Weights of a small image FSQ autoencoder.
Model: 3.13M parameters, encoder arch caformer, encoder num experts 4, encoder depths [4, 4].
Training: adamw at rate 0.0015, 4600 steps, batches of 96.
Rows from block 2 of the decoder, named by matrix and row number. Rows with one number belong to one channel. Each number is 128 + 24 x the weight over its row's rms, rounded and kept within 0 to 255. All counts start at 0. Numbers have three digits each. After the name is the row's rms in percent of the matrix's.
# convs0: first 3x3 conv (decoder.mid.2.convs.0.weight, 192x192x3x3), inputs 44-47, a 3x3 kernel for each
# convs1: second 3x3 conv (decoder.mid.2.convs.1.weight, 192x192x3x3, transposed), outputs 44-47, a 3x3 kernel for each
convs0.6 103:125131120124115138127139119162137144125117117158115133116087128136136137103112145129114146113100120124096132
convs1.6 108:139147139121093123147150145141156093121106094139137105153176140087103141112145123140207136135112130117155141
convs0.7 100:116136120168134118162125146111113089133128185127116097167160151123123162128142111046049050055066088105124136
convs1.7 093:127116126149128138130089127127150106091173176132125106147131109093111172091138142114150146124113188092121137
convs0.8 109:136114139134130164139116126153122179122099069119116144126146094115134143122163120178136148143126125143116110
convs1.8 109:108123112118136134111123128115116135173174161110114110117087105117154155209088116156161157109146134121155146
convs0.9 112:105134131155147134130153134101125115140151166139145132110122104125102136116098071137125132138132143148142150
convs1.9 111:153136145161139159143139142109108120071086089117124119162167164107121158102132126125112080102093128101114105
convs0.10 111:108130110111119098112133114088090099137147150082139143154149146107109111142095102058088090073072103085111142
convs1.10 108:136135125142143126120138132144135203092126137121131135142157132118149173074118091134123124162114155144129161
convs0.11 102:113110140144119126125122119125120186125143157119144108105099138109111140134129100127138129139136120156155133
convs1.11 102:146159143131116142145142149139109142120096128119119176119121144118092094123119117095074109101120126133110120
convs0.12 092:101123124125105111113126112149125117109119113095098134162107179145153130146111142087068058091082050112079066
convs1.12 093:118115117125137108124130116150120177156113153114133144119107101131126083130085120156127171179169148170167116
convs0.13 119:136142107142147096151146122130123124116114107134126120119124146123121133121143139137104121144102112120119117
convs1.13 140:123138125114173122107136130134132130164085093153126172115130094148129092088088140114149155170169159168151114
convs0.14 117:139156132147163138124135139130107108147131116138134132148178115144100140125120124135136127138129123121144143
convs1.14 137:133139116141127131130133129128128114112130112131137091137164112126112145097136081119165125107122122115116151
convs0.15 093:110106077106111088105117111153101097130103122165129136130117123135147098156116134081047031087047022146120101
convs1.15 085:124120145140111126133161149149127153136142104101133083155111107152126100174092108138128112150148136156120119
convs0.16 103:141097138133099115129123125130132118104135132124154101093089131143138124098110098115127053119120055149141085
convs1.16 098:118107127146110131142101136145097118142179207145150154091111137110165183089143107117101123115087124136158142
convs0.17 106:140127150149170150114124138110110125195184147157161143117116132156121146143105111124114126107119106146134137
convs1.17 109:135128149146110149127112118124097121129112088142121116110125165077137092097132156178156143186167177155164174
convs0.18 108:166154142156143148138077096139116166156115127113098131137144098119091178106168112164125149121079115086068101
convs1.18 112:124119115138137138117113122128130095140106085122098093109124109121141154113115116154141120136156124152129116
convs0.19 091:108126115135131139139106113122115162088094131130119144115087139140140100113138111117129129142127142116103126
convs1.19 091:137136160125117127123102128136145170144134123125161125096143147119159078111180115128146143149145155147149104
convs0.20 109:132123126146168156143162140103072106141137170154100149112155106141144140099113111102094078087071069136128117
convs1.20 110:122117092115131115125135105081169122089140106142163141156133168147125131174162160118158111105146163128151148
convs0.21 091:100144103136134134103125125149140115145103126149113149099116147133092135165135139077074080093044095095068082
convs1.21 092:126106100120125117133131118101092120141145130103128090121117036093144107145173145120133181139143134145160149
convs0.22 091:130149137125150137139146134119095104175088139131143145124148114129121151104087118127092106110100099124112112
convs1.22 095:124137128112142116114132115115170116143163093142106110129150111171104136153145116126142105119150139141141120
convs0.23 104:109126127095127127137141144138126145079121088095115114140146113119126094150133121116121117116114102112102120
convs1.23 110:138130116104123104129138133142128149133124152137140139096129090092127083137115112174168162177200181176197174
convs0.24 082:136134142127119121140122128149130116117116119130116088132137122138163108123142153135086078085081019130123045
convs1.24 075:130089117124095124151095138138130151100094119152118132092083127109131098109117140153131156161173149154163120
convs0.25 099:121120167117104125102091136124110139135158119115139139108119126132083130083131126135090088098092092143071098
convs1.25 095:124114127145109144119132142118105116071155158094121099131118172124117182157119151142120050137134131130147131
convs0.26 081:134113111119097091143128128170145151129114101075127145143118136119148120135102112095101113101074068102082084
convs1.26 081:117136120130121098128117101114136158139115135111118138102087089123141124144103078128152101166136123150145133
convs0.27 093:138134126088109114152150143155120122128112101117103119126137140138110083170137132138085117081074078084079068
convs1.27 094:131105108106141092145138130124167137129157179126140143138077129170144104170091188131169168142162138139165123
convs0.28 105:095093079116099084100106079157126141110097100165117153119112122146111101135108128091086138052069101102076148
convs1.28 105:143135141118128129126138112088130106144159153115174131103150092098166137146164139142147143187186147190187128
convs0.29 099:125143131143162161134140134127098115127125118156131127128164090127154168107136148150134110130126116144140123
convs1.29 089:145160145139134116105130118139132122123116106113141117099114143085100135135097122136128114144068100149120085
convs0.30 109:132129144132126147134161158119135122125145127140140123156127110143135136097068109116130130133128143123148131
convs1.30 102:130129135145117124143128141151126126129112119146130138148154143136107124120119132112083118084085080122110099
convs0.31 098:119108137133148123128124095141134145127073095114115065161163149142122136118129183104083080113092107093099065
convs1.31 096:135109143127141117136113126134129144142125137132083129091121108150155133147109111162144139126133099117125144
convs0.32 112:153173144133159159136150132098126146168141131130130117134094114140171165139107107127126151159117136094108115
convs1.32 117:124146133128147109141134123099135108105107078092140150104154147142162143137143122117150121125143154084137109
convs0.33 082:127090124117084119150140136131159134141122117096124131143135165116119115121171107108055053075080041149075075
convs1.33 074:111122110130146128132133123139125151175119146111136129120109103115112125125133136130127153140136115129141149
convs0.34 088:134121130129125123162118115111107136145168117125134118158107120126125172136124097100068075130081106137148105
convs1.34 083:128139136132138103137115126131115106170136107112108138132116176155108141125155143133129121150157117155125126
convs0.35 104:101130127136136145145125176132141132139114161153127162135156146153117172112120139086089171064070139082097147
convs1.35 103:113131130124159128106125126101154099083150112103124081076136129092139143093130091149165153140163158162176136
convs0.36 090:107133119102129138124107112100141126119096116097113163180081113151131124155165146120121127129144110131119114
convs1.36 089:123101136143123124122141113138163167146127167137108095129111107121140127134140116180163132162166165153138147
convs0.37 111:118117143124085102118110135140095130086076101180167164134118153123109149131137144084064114111109166143142174
convs1.37 118:132137123123139143113125119091059097151106149123128136115114089140115104117099070103063128135158180174133156
convs0.38 105:109099097099088088131153126079101089109108127133133130176148169131160124135116154067071061050044080085061084
convs1.38 095:112153127154127123127147133129101118170112138148136149102135089130139070128131117115101153173158156181142187
convs0.39 090:133142125129146140111127099133112107140141113139147141112119142157150126141104105100123126103096107096110129
convs1.39 095:132129115144092140136135138120104143111112155110132134138122137124096119141109088192188176170202194150165196
convs0.40 102:137137113135122115123151107121124136120099138127127122126136152127151099176130142137136126125141135098117089
convs1.40 101:138125118163142108135110128153125150160125145143139167093104082125120108075132109167185132160135110164100106
convs0.41 102:142154146154154154133136123132137139150127148125144115148150139160111129146129156135142118136128139135144134
convs1.41 100:139135139121111120130123117121105155071091126148147149104108122104127156122142153086065104098089121087072100
convs0.42 117:134110126130109137164147166093107088099084100107115117112146132146086133105156128125131141127113137123109144
convs1.42 132:150133143136156121138134126142160143165173162107125136112121090131120116150160152108128113189160173145144130
convs0.43 108:136145109137128127128123131099126136085136118150156135131123147139146134145097143120112108148120120154133147
convs1.43 112:133118138135114157135132139100105121134122100166153148098116122146134112092083108128157155147166199158148186
convs0.44 101:134134136143158136128135130127143154168122139131139143109133105148182143106150120134129137130143149127121116
convs1.44 102:124136118126125121122112124110134105099076100127124116134159142132161134080117111119125125082062113112129095
convs0.45 088:117116138130118131140146153135092146120133122158130137137125159152098157135134105077046097087060078112091096
convs1.45 080:112129121144111144161135151157148152105170140103138109153109156155128121131118133151126128125108139136145146
convs0.46 111:137105119159102137168107121143134121071133119104155149136114145145134202091159126120102106075087085110102117
convs1.46 113:131130133140124113127118134075085098141108145119121116098094096101139101134120135150096149165166188194179152
convs0.47 096:115129145133136136125137123136139151138130130084121115135132145156142157135164142146144165143146136132116121
convs1.47 086:125113135148116115121118118139141138139104093160123129075050083127116086106109086083106088101114120122079127
convs0.48 094:121141133110121130125121135086118150113116112111129132120126137115131166084094103151150112114098117138128116
convs1.48 099:117134122120113107114118131175163145128143159158152144154157129140156165150151164141197146167110163138151141
convs0.49 097:102110137106156148106132112140134147171118145147111126133144113153125143139153155107077098089057065133093132
convs1.49 098:133138136135139135122121133083146088133153093064121111121107109068099118130085102148168138116127121121165128
convs0.50 093:105112098113126095140102125107142093124106110181143163138131137120135153102154129108087079063051050126107099
convs1.50 088:137135141120157131136127129105138134103122084177093113113084139127123096133124148142109151130135150159091148
convs0.51 108:157128135177142151149126136107146130127128168107121156121152104149131172117119152139110114143118135156099102
convs1.51 110:141112112119105152115131123119185078122154079124164072119132149111101166168102131103115096114135129131135127
convs0.52 084:128127116103087101126129116132141114171097122115159138117145122119087144099134106055059076062059084077096095
convs1.52 078:124121113141143110156124136125108118144137122101136123119141129150115083099138087102123129131117143145156116
convs0.53 091:099108065103092080116129106095134101110117110131117129125126152130151111181127162073043036094055066080069077
convs1.53 081:121128116115123104086105090131098146139156135114117137080118063086120099139129148107145146143173123159146152
convs0.54 109:147131118107085097136106124110144107114139124092121105111097139105126124102104124064090079053094082075095079
convs1.54 098:141110147132108105135139147137162137095107105148134124109160190145193119076125115171138166136172174138180138
convs0.55 113:143148166124167150121113142106093149095097125128121123145180108123151123133160159151118143134130130142152137
convs1.55 111:142105121112131104114112130068151113124170174106155168129098141089093124187128146113124100106125116079125104
convs0.56 093:107124120112111101111093103167119095187088114153136107146126145145123161130096164132077071110040063103062073
convs1.56 090:120132151120136130142121130124126065126152077147126093092094095138160120131043076153127126099140099185125110
convs0.57 084:135112140102083103134144120121102085085142150112135124136135131092132089124089085108080039066091084090113084
convs1.57 077:122118115170096125151135150164099140119138172127149134146160102093126150159137180106099097128110151126128149
convs0.58 111:130146137136127124152136123106120118096092117108129118145145151124134087114073103136128130145123131141135157
convs1.58 118:125146122117168126120140117100086129157155184155129154114128152127156125154142166094127080175157136158124112
convs0.59 099:120183154112139108107119094134116115210098115119114136112134124138151137147126154081089077138103097098111103
convs1.59 108:131127132123142124117125140094094141194148136145111089059082141142152070092100068126132167137167155154158143
convs0.60 090:129134115130110110125111109115111118110108149118095133104095097118124127117132113052056046074078086062074067
convs1.60 081:131103118092106105097121110135152122121149115148171119136147117123149126102186144157173140178137131149156158
convs0.61 096:107134108089130105143149151101157128164182130149141164147153114128135126118153131114128139128121109146134139
convs1.61 091:136150139126123130109128122119146102122121064138114116131137082093081059112111123109109071131127099116114093
convs0.62 096:137176112132153131130158132139130105127137152170139153127146128172182145133122103074111069092071088106112106
convs1.62 093:131141109123124115127105130147133132137115116144127116114129126127113098089102153153149137132133134160113136
convs0.63 105:097099123112076129119098133165134133112113117107110101126130127103141133123122127120059089097076082079108061
convs1.63 098:126138111123110119135150129138111120118127150120097152088116154147164156150130126139147146155180116166185139
convs0.64 114:131136125131149142157157148082121087119141149114120123143151144141147128090131122128138121135134130128108129
convs1.64 118:111115123136162144120107119137145103086121095144128129130110108119110121132059083109129107130161141141162123
convs0.65 097:104099103125146122111113107128106108083099094136118098139149152147129157157163188136079100074011057112063077
convs1.65 091:122120109098154122127125115152170120165157147142140114072082051135121101131152101148151174192121143150155121
convs0.66 106:117144127120132139085111123131117134136148132144125126109094129147104108130137144131127143145126129143122149
convs1.66 109:133119133134131136139115131113133142141118103135137131117117133109114107117137124100110133145129168118129163
convs0.67 106:136151137133144139133170128142133150147160105128111115137137132112135109126138125140122110107095102118129132
convs1.67 112:121139147142084129133136134161151116119118109136100071148160129137101145148127145191179217170151143177147190
convs0.68 120:128105116115108093113106104135109095134114116131119145144146132093076147110114116143135132107100126125116119
convs1.68 143:124139115131151115128136102131140162137130163138160168167109084139114074157114112165124140138149110159133124
convs0.69 096:102083098099132113118119130098149144145139174153158158138128111133109133132189121119111145134119140130142134
convs1.69 093:146143135131126117125147114105114071091144121073100125111092149117085149111154127158099100148117135137132139
convs0.70 095:118116123113134122128155145120159136102142111174138133132125120143119098123126109101115130082119091135106143
convs1.70 099:131141127146089135129150127131115111128105121168152118129130122120113106092142087170150133155174173175151154
convs0.71 086:154140199127127149133114135122104085106095113143127153137154153133130120127103143097082098074088075108095097
convs1.71 083:118118136128131139109124137106159108162170166108163101129139093125145132129092147096136157116108159126173163
convs0.72 113:123132113149151119124135133105138136130159174105119100123109116148095088130147057103105108117130131111136123
convs1.72 113:133128125145135147148121155155140161071132134101139136168127172161170136115162098159156148076197152138177162
convs0.73 097:096073098089099090124115130143115084146090111140120126142195187128143125146155178052066029074050060128054084
convs1.73 087:159135118144144115115124105115102120144144145131112113120096072097118131120077103137151150175121147158163170
convs0.74 092:125129126141137126137138142114124116204148148139156110129151104138161152117105122103075064101110097080097055
convs1.74 087:098135143121148136113089128110153097119114096107121097118182127129130144114111122092130156092125126125163125
convs0.75 094:156118128109131115124143128142109143097112120141122112117160120138116138109108101089089091052030081077068052
convs1.75 085:113100105118115110110112119126176124120178137122149139158124142141161184174146176172191161119116165154150154
convs0.76 095:123119147151144139119121097154106124126109140151127120104126085102137135135148092126102121098115102127118140
convs1.76 099:141111139125149138142133133140126143159090104164100142121144147083094059119153167145167175192190148175166123
convs0.77 093:121115119102117104137124144086140108126108122131157102156143153141150144069119126101068072086062041116084057
convs1.77 085:111118112128135153136131144118154158134157144119147146111100148143135112128099103122105124114139168114099125
convs0.78 104:100130109127133116094129113138137160162167126148154153081079088132164131128143104111102131126139111116099123
convs1.78 103:156148149140088128141143136106117103093137090134136138135151136141111134135131102130159152136151153126140129
convs0.79 094:164126150152137147121080110130123170137132156164114139120130118137120182114122147111085095100070148097088096
convs1.79 095:132124113113158135110119121087138125140160146112128121101125082132122129113138158119151130114093122103110120
convs0.80 090:148108151119102113128128146123121140138118146162111100108113133119088090127153125087063089067056085101040095
convs1.80 088:131093106102093115119139112110119080144162136108162116124101096162155112137197133177168170165157159134190174
convs0.81 104:137156149156168168119122131133113096160115111104091105127139131119122143143115132120117105137121115135124124
convs1.81 098:112118120110151144122116138120156161172160139145157147104100125154115155180186170155152189183134178125124139
convs0.82 094:123139129147104125104121129133122127129157117125142138121159098164183150133179171124130138126138137142144129
convs1.82 092:149142132121131128166124132108135083109121097123145108099116116111093130109112144115105138104113131131093138
convs0.83 110:145153136156135144147150126153135116149135143140156117116127093135142124126107139127135145139135150124158153
convs1.83 113:124124126144141124126141124139101149162088136162144138140169169148127128115149126113088133098123130137144155
convs0.84 087:123145163108114135107111139106109110195126111145109108120143129130108152085111131119101105136059103131076098
convs1.84 080:097114126116140149137143145142084132180132107119122120108123139135135187167163145111135095115136111109085123
convs0.85 103:152141159138143148152155142140143137147152150123115111166129107115097128140171121116129115114136137128131138
convs1.85 109:128132147142141129140131146163140133112121123116130106088115158150129178140158134174175196122148160123154143
convs0.86 092:107120134109104104096121121122126082101107126122114116133126150102122121145140173053052089085068103076078122
convs1.86 085:144129135118114141111124121117149084123188134113119081106090100147124101106143122129155152170207164177198150
convs0.87 108:130117120128125113133118125142136154095100101138158160083103122143138118140154144128137134107129131130137152
convs1.87 113:150137141102112137146146150117096152121115138128096146103098106118072073146091108119137168121102138126100169
convs0.88 114:119131110130122101142155132135096120103105091092077063081120116149173087129125141121118124126128122125098128
convs1.88 125:147134159112100121142137144142146148152174142154140132115125098114133095118149092146140201136146144150166177
convs0.89 096:110130129144145136117140136105112134116103183152123129091155118122132149099102085085115087064074103075097122
convs1.89 102:117094100128114120120115109132101115154135148137123114142132098133132156118147130174154150129125156152138124
convs0.90 101:130157142137152152135148143125147144190158132133129121152119116166146144142090122147123123113087123108116138
convs1.90 101:139145118133122137120131099135137165112097060146146112131159144113136128096118099141146167155145165139183140
convs0.91 101:138125121131153117134143124111116113171118106156107121155143129115119155157155135132106123106055068108060120
convs1.91 097:119126111109149116129138136077140092151171142116121128102139093132080110156109172085174137140189134116110128
convs0.92 088:111114096124133129109126123135115117161125115123125119125126132151125107132104121116132139118114133122113141
convs1.92 088:120153127127143129126150134139158129126138112160165115128150124085097124142122129089174139154136151115136156
convs0.93 101:131112126138135119133121130134139149141096096119111149133142124115161131093143131138133132150130126149119151
convs1.93 098:118148140121128131106131105102152107147173131139135086124158137139119173114110102111121105136140107132126085
convs0.94 099:125156136142149133124145128136123153132147132151137146127116148154110123148103138136139141140152146139128138
convs1.94 100:147155135159120131149140136109094093114108091077118118105135114117119089090109107078088074084063087111102119
convs0.95 104:148142153134127131110141127095130103113108111108136090132132081145101189154157118125142124127112131128169127
convs1.95 118:119124136125157101131150123141185148103114147127144142139119093098102123152139095150107095128139151105111115
convs0.96 113:146151149157155150141140155138122158085093105135148112085120108128169111128165187117138133125141105117183143
convs1.96 117:142125139105094132149153156138131155112100119144146162123124145134111139144146102132098145114118117081098113
convs0.97 106:150133134135138129160107122116112135092097099103121145111108139125174127095146118142115155100092106126100116
convs1.97 116:119122125129133125126134127141187119139120126135175135135116130135160110101136125131176132140102121147150104
convs0.98 099:131147137140128131106130128137146144111141121113161126125107126137139103158141122136153148124140127120127144
convs1.98 098:140087117116116107123134115120148157112093111153120140154118163121132120148122087163137108119153110127140136
convs0.99 106:126105136148125113151147144129144121164139157126131084130141129142108134102075084103130122109136137124120128
convs1.99 104:138152122141148103141140123130125124086052144152165195159172104130130148128142175143135122092082160112126107
convs0.100 100:129129128129121108132122120103126072105123098092133103140161135128139100115163138132132125126140133118118116
convs1.100 107:146126127138125120116123128133129131142169146132137125112127113122102141125112121155184138172186157157175165
convs0.101 104:131126129134129135122140118117134125106114099114125099136072138124113117142139160132127123124163119141111134
convs1.101 117:134132135123122109123140134130113155163158150115127187128094111148137101148155159164100115176155099152129105
convs0.102 107:135110137120100123148130127130125151136151112107145127115101127126105147122110132135081092117075102131117099
convs1.102 104:125132135133124156150144139122083115140074139126110147128128112112081126148153120138146141129154119132170134
convs0.103 096:114121145123124112107116104130135157177161153099114129091109130130134137148132137148131140117116104164130160
convs1.103 085:132130155112113136128116132151147174149121089150126099111119143125116143118138115087116113125120137102150142
convs0.104 090:129141122121115120141115117157119124159122151173150140116103142101099118109122129050071084080063115079076109
convs1.104 082:119109105106151125127129133127091090140185133150118083133134160145154161130210156125120173143111135144158178
convs0.105 090:130095090123106092126110108074114115062098109099115125122117138149181163132157159114139090080069070105102066
convs1.105 088:147145154149131126134147145157157165143157149113176129112109134098149087142147145113126117111099127112099128
convs0.106 113:131115144114144158127138172110120107142066118144108117140110129155159160122144145160118109148082086153111094
convs1.106 111:108123108120154147102143107112140139151141110150141147144090142114116130173126113144144138135136128158160126
convs0.107 107:109123131143177136139141142120131145142149123123119142115143125104123107142153146120130137135160144128137151
convs1.107 114:139141140119129142105134122098106141148142132127107135125140152114160156128114141102098125103078129100095103
convs0.108 100:154139139137149151136154121138106143104138141139111128130141133164084133153142122144136128123153128142139119
convs1.108 092:126122126128125128136106135129118107120118117121136151100103109075115068109103112151085134114118156151104118
convs0.109 096:129141141109137136127122154095138121147127133186175141173147143123118144118115134113100127144117130132132139
convs1.109 096:135116142118132144119106123068057115139085160138102145091118182160147160153130126081078167116121161092126174
convs0.110 122:127119126127092123140111124119117152092095099118122153141120135122132122152123150140129133118135125134108136
convs1.110 129:135115133122117113119125129129118141132163143109101111094101153120144124150134114113084089141126089114124143
convs0.111 099:140128124116140137127104136109112165123131129106133148114122118157148099104136134077057122098073099090093122
convs1.111 090:139142128117139139106148115096129147147148103105159090119153131147147122134147123157170127153140135160151127
convs0.112 082:140111126103098099133121143137114095157124114161129119173160120142172141125162150104033061099030025118074074
convs1.112 073:100096119086132118087151141119158112120147109152141167115067069132103098143122117155146131135160127131139131
convs0.113 098:127104135165122145139116149109128127157111132110121121132120136088104147094168120100113108060073062078077090
convs1.113 097:118140135141126124129140101088111107097146084120115130118145126167154115151151145120148160155130173165171156
convs0.114 102:137140168126142135137151143130127144142128134129117124104142118111122117128145130120106113141124117134118132
convs1.114 099:144112126125108118135141126112117075121131129130127106148115097141100133121119156183190165169177122152147155
convs0.115 112:112117080141140136120135104131092168117133141133136138123108103095118092115125116141140147145136143147143140
convs1.115 111:136135126152130130158147127091113124106144125070125136126114129151108145165121139096072057097090088087070086
convs0.116 116:117142138129128124119140130142137125142113071136125118143154121128135091130166109132136115136144127128136133
convs1.116 124:124129124115105135133136133131184142104166094107193125164123163087096083108126125103100108131087131149095133
convs0.117 106:135129117132146153160159172121161098120095091143122108125117170139147145092090127121083119107059090104054113
convs1.117 105:121140128125166137098130125164136132182138114130117132096152122117156150134159118084118110099123121133161140
convs0.118 098:114100122124111138112126124129122131132112157139126163133118108149110154158134154109115119121123134144137142
convs1.118 097:135138147130105150106143145115145090104130106139136100084120144110049134119100141094074112160133135122126126
convs0.119 093:152139127137125137126152128108126159104121138140149127146125124164121112116092100129131133117134151124123144
convs1.119 088:149147148124124120140124145125096121133083132110148134127160151112117054116092120125097147140132140148124074
convs0.120 079:106117103110104118123111116119142136113114131121136125136106169140132113095106117073063080064043075069079066
convs1.120 072:129156149149128126123126104116148080120152157088149116121147106154143162144165165139166175162147148157177180
convs0.121 092:138138146124146136100132130116139094109104112160138127131152122117119135108177116131127131121082111149123112
convs1.121 092:121115135108158124124139141130142074180133141152111137146123118124074103124147214121131102169179174145107112
convs0.122 105:151150157125131147119123140108137153127125153116128120119139128115154132105151143072063082077094098068080087
convs1.122 098:112123112124096125122116127112147104104129109117149122168122145120127113123127136102130131105119141113137143
convs0.123 100:114090086102104130120094099130129125124105103155144156142108132140136173124133153091071062115095077136112088
convs1.123 099:145120128121139135131126129104122122145153146099130140110069118107100094169173124170076147132149120144115158
convs0.124 098:120088150092106137122104150152123120143112113159147165102144134103145130104131151090095064111087095108098114
convs1.124 086:137112140135138151133130139080069096117184147119110104081101174108142136161147148092128078079106131071159153
convs0.125 075:132106142108088123123112113145118101119086125144115127104132109107140111116141097098063073058082088093054077
convs1.125 066:095128118105117095104137130110151128124154143097165130105103121153123153130123153123141152124107089127151135
convs0.126 105:107131125136136124132144137138115131138131127112136107147151119081121092146135095143133132127145154144140142
convs1.126 108:122120116155133138149143148130101119153128141127107131140099129166104104199097158075057063116096075106077051
convs0.127 094:134137130136125136130125119127121134142105108153127139121121120141150178087153132137136112152136130120119113
convs1.127 086:123121112104121102105122119108119120150122097128108137124124138096111137148135121173134114203155148143135151
convs0.128 084:156141140130112090154132123095107069138128162156133095141151137138161121130127142110108043089079081100103070
convs1.128 078:115130115157146146111123105139101118115120110140115127114097136132129112094112126123112127094057097129125131
convs0.129 109:146141120141151114153157143115140125128130126104113098120128133181143132085154077133143130113152142119148142
convs1.129 108:128106127117112134149112142146112156111107130137108159135120124136111124108108147082097097082081093094095126
convs0.130 094:167098120165103110142117107111095142128138138100122177144121110108109128138148109104065114083067100117106146
convs1.130 094:114114126114151113143121140135169157188126117137149146073168126131143157135091159104111148130166140129115085
convs0.131 106:169111138135150124137124121131131118160089093148090107134160130127098135128138092114073082086062059102055043
convs1.131 109:104106111090105124103128136133142094135145140124166146128085102112108104151140141139164150129118166128159142
convs0.132 121:116126125112123117088137102152142118156111140150110136135125133139086169130122134133142129141128147147127130
convs1.132 121:113130131124124120133121124119102084107112150122116118137166085146116134081121064108058113117093121119108150
convs0.133 091:125097109126141123137123124185147136133118108132101148153189147179121145119133145080040088099057059098077080
convs1.133 085:112120128112152131119139127120148101146135091150122093094091059109136092124124092104165171109097090102149097
convs0.134 110:101091115144126117152122111136117120124132137119111128129119114113084144099107142123125112136112122119096131
convs1.134 108:144138147116115106148157139113089134113125155190148137143145113076128141174116149092168146129191217072143123
convs0.135 099:106128134120153108103125109129126119119101115120144102147131100150129153151128157158139140126120126148145133
convs1.135 092:105115125100137127112134119149130153153086137166132166109096086152066114128102106127073089134116108111071106
convs0.136 084:105152117104143118114126115140126133131101114144142138142089094141155146083109118128125113091100120130099131
convs1.136 088:097127120106147105134143118159112148159076117184101144155141142122119076140153135185172154206201196174176172
convs0.137 116:134126142139152154121121139134164160175141142158157120112108103134144095147100123130119129133120112133101135
convs1.137 126:143117134111112117123126129128110127102052084112142148157152201117117106146141155146114177095120119115150138
convs0.138 115:137137125123118136118131126111150163093125145126142140118114130135125088138102109118135137117142134131144142
convs1.138 122:133131134117102119141150132130110118127132124120133122095140113093152080087157111087089127057117132068103112
convs0.139 113:135124133127119108128125101131124169114104131129113149103123126124106104111116079120146133088130121130127132
convs1.139 130:131141142125124121134120138121146133116098119102120163158156183136176148094116140162149138152122147162144173
convs0.140 089:161109141123110139160131132132124132089125087139120096133131125144129122124141139084097068074075056116077062
convs1.140 079:120105100094098115116088105132093118153148112117122144102093162110124055151157125158124148132141160142167124
convs0.141 115:151147140173142145146155137122119131075121161133158151138118121155152119056091090118140130144141142129145130
convs1.141 118:136118124130114133146121149147106126129123128165151106185177162116107135117121147117108128108082115105099068
convs0.142 093:108112130100132111079130110118141108129107084146134119102136112154131126114112133118091093112079105144066089
convs1.142 091:157135138130152141099116119135151141161144105151112120127141095162142127098102122133129108125141111144131112
convs0.143 095:108119106138125129132147142115116156084107120092094086106131100150131126139145170127132124098128130133130121
convs1.143 097:155164140111119116132134131141133144129106135120138161095127146110084094116112146120136208119150152143126143
convs0.144 090:141117103115136100124138130097136131107136141069138122111132089124138118175144108106124153116136122103139130
convs1.144 089:154127164138118117151114128126130149156154151099154138111096129098145107138122159128139157161137123114173129
convs0.145 092:152123157135146139139113153087138140173134139149141149135145110123101170083154083099096081075083082056103069
convs1.145 086:124107125119163119113142103110103097130132113117139127119105131137179148139153129104131140118087139093163145
convs0.146 112:137142144142152154119128123110115145149153132105126145163158130108129111187160182126128116112107111119132157
convs1.146 098:144153130162108156129138127062128147062146151061137147084140075130116145125130097132170135149168172146175180
convs0.147 094:099101126138131119108112096142116145130121146164140172157156169160148145186174151066076079062044087100079118
convs1.147 088:130122107124132111118107116118124115137152121101131104076112037090080101104102094123136165129153133125111118
convs0.148 102:122130120134141131125126118156131157108098133100141095152122112139142143188124124142140147122135132108107128
convs1.148 108:122136130129149129126136123190131147125126121134129143111145128115119148122144117165164128116123077131065074
convs0.149 103:165158159113135134160145152133120106123100117120123124115124135121115100093109083060048062050062055066062057
convs1.149 103:070110090083104100094108092124152123131137110143178141157140159158159151152125170128137164165117149150155189
convs0.150 091:110129119131136142139152139124119083135112121137129148142143168122163147130120120138141099128117113114133107
convs1.150 085:131126158126130137113107130150113108160159136187147121130114102098084139085138111142158137183156182161151163
convs0.151 109:134145152176163133121127127132113126133147131116128131127113114121159153112125123129119122131123124116123126
convs1.151 109:131125122154126142136106131165140133128106089140128139136145106153146167118093127113169128119079143106100124
convs0.152 080:112105118138113122133151130118120106094107124150129142116153148171143126138166146100058087098051056131060092
convs1.152 077:117121123125137136096127099136144113137124160140149118096088102096118090152115094126171124136140111168172134
convs0.153 117:126159135138164143121142129155154134109131077188152153126149124105122139141133142139140131136149128148156147
convs1.153 116:123134117147151141141124117101068081162123116122107102120073086111132122124063079128089143101102147146096167
convs0.154 098:131129124140129115133129131202133119145135159155129142134121159135098125117153147127132112124114092124126141
convs1.154 098:117122135122122121130130129117171146101140110106139118169067128116117133150120147133120120185160146174134132
convs0.155 111:112162144100112114121120140139135146142146164120155137127121157121102089119115152131133124120133122105083130
convs1.155 125:135134133140120125126123139159157140103144146118145118117100133152201179121105097188217193135132163116112133
convs0.156 080:120136159107134128097122139145135123124154156133130124132117129158134151138132143132124147127119123142123149
convs1.156 075:150127127125128135116112129103126145110121119077113118120137140097109135152091172099132109122153115137114135
convs0.157 097:127121139105118107138117102173112140149083100157078133143128108127120151147147107173079081124058051161066085
convs1.157 093:110130131140153143128131124112136102184186130142134121142064109124140108171111130155147079170119117163135125
convs0.158 111:137149123147153128141163115148103129142158120149115120101097100123143104132091101127115132105134134113137138
convs1.158 109:131131130140131133125125119146096134151091123151141145113177180161159217136110119095101126148133166187163153
convs0.159 104:138131124138135115140129124108121103116117106104104137123108118109123138113098131132137124134137125129118117
convs1.159 100:124132133125142139126125124129137165145125155137110150127146142118117158095126114139158145154153132104141124
convs0.160 085:112095122081077137119082114111101101169147128126127099141157147130168110131152158106045079085058041110076069
convs1.160 075:126124110095117135116118145142182120112134106118160139100105130116108094111102112115094110108156152142141144
convs0.161 085:117126105075123085135119128111113103133098115114118118153175177172134136130128152103074056094051052114058083
convs1.161 080:142123123096148148131140132121159120182133130154097119067108087131101061085135099122145123136133148132133105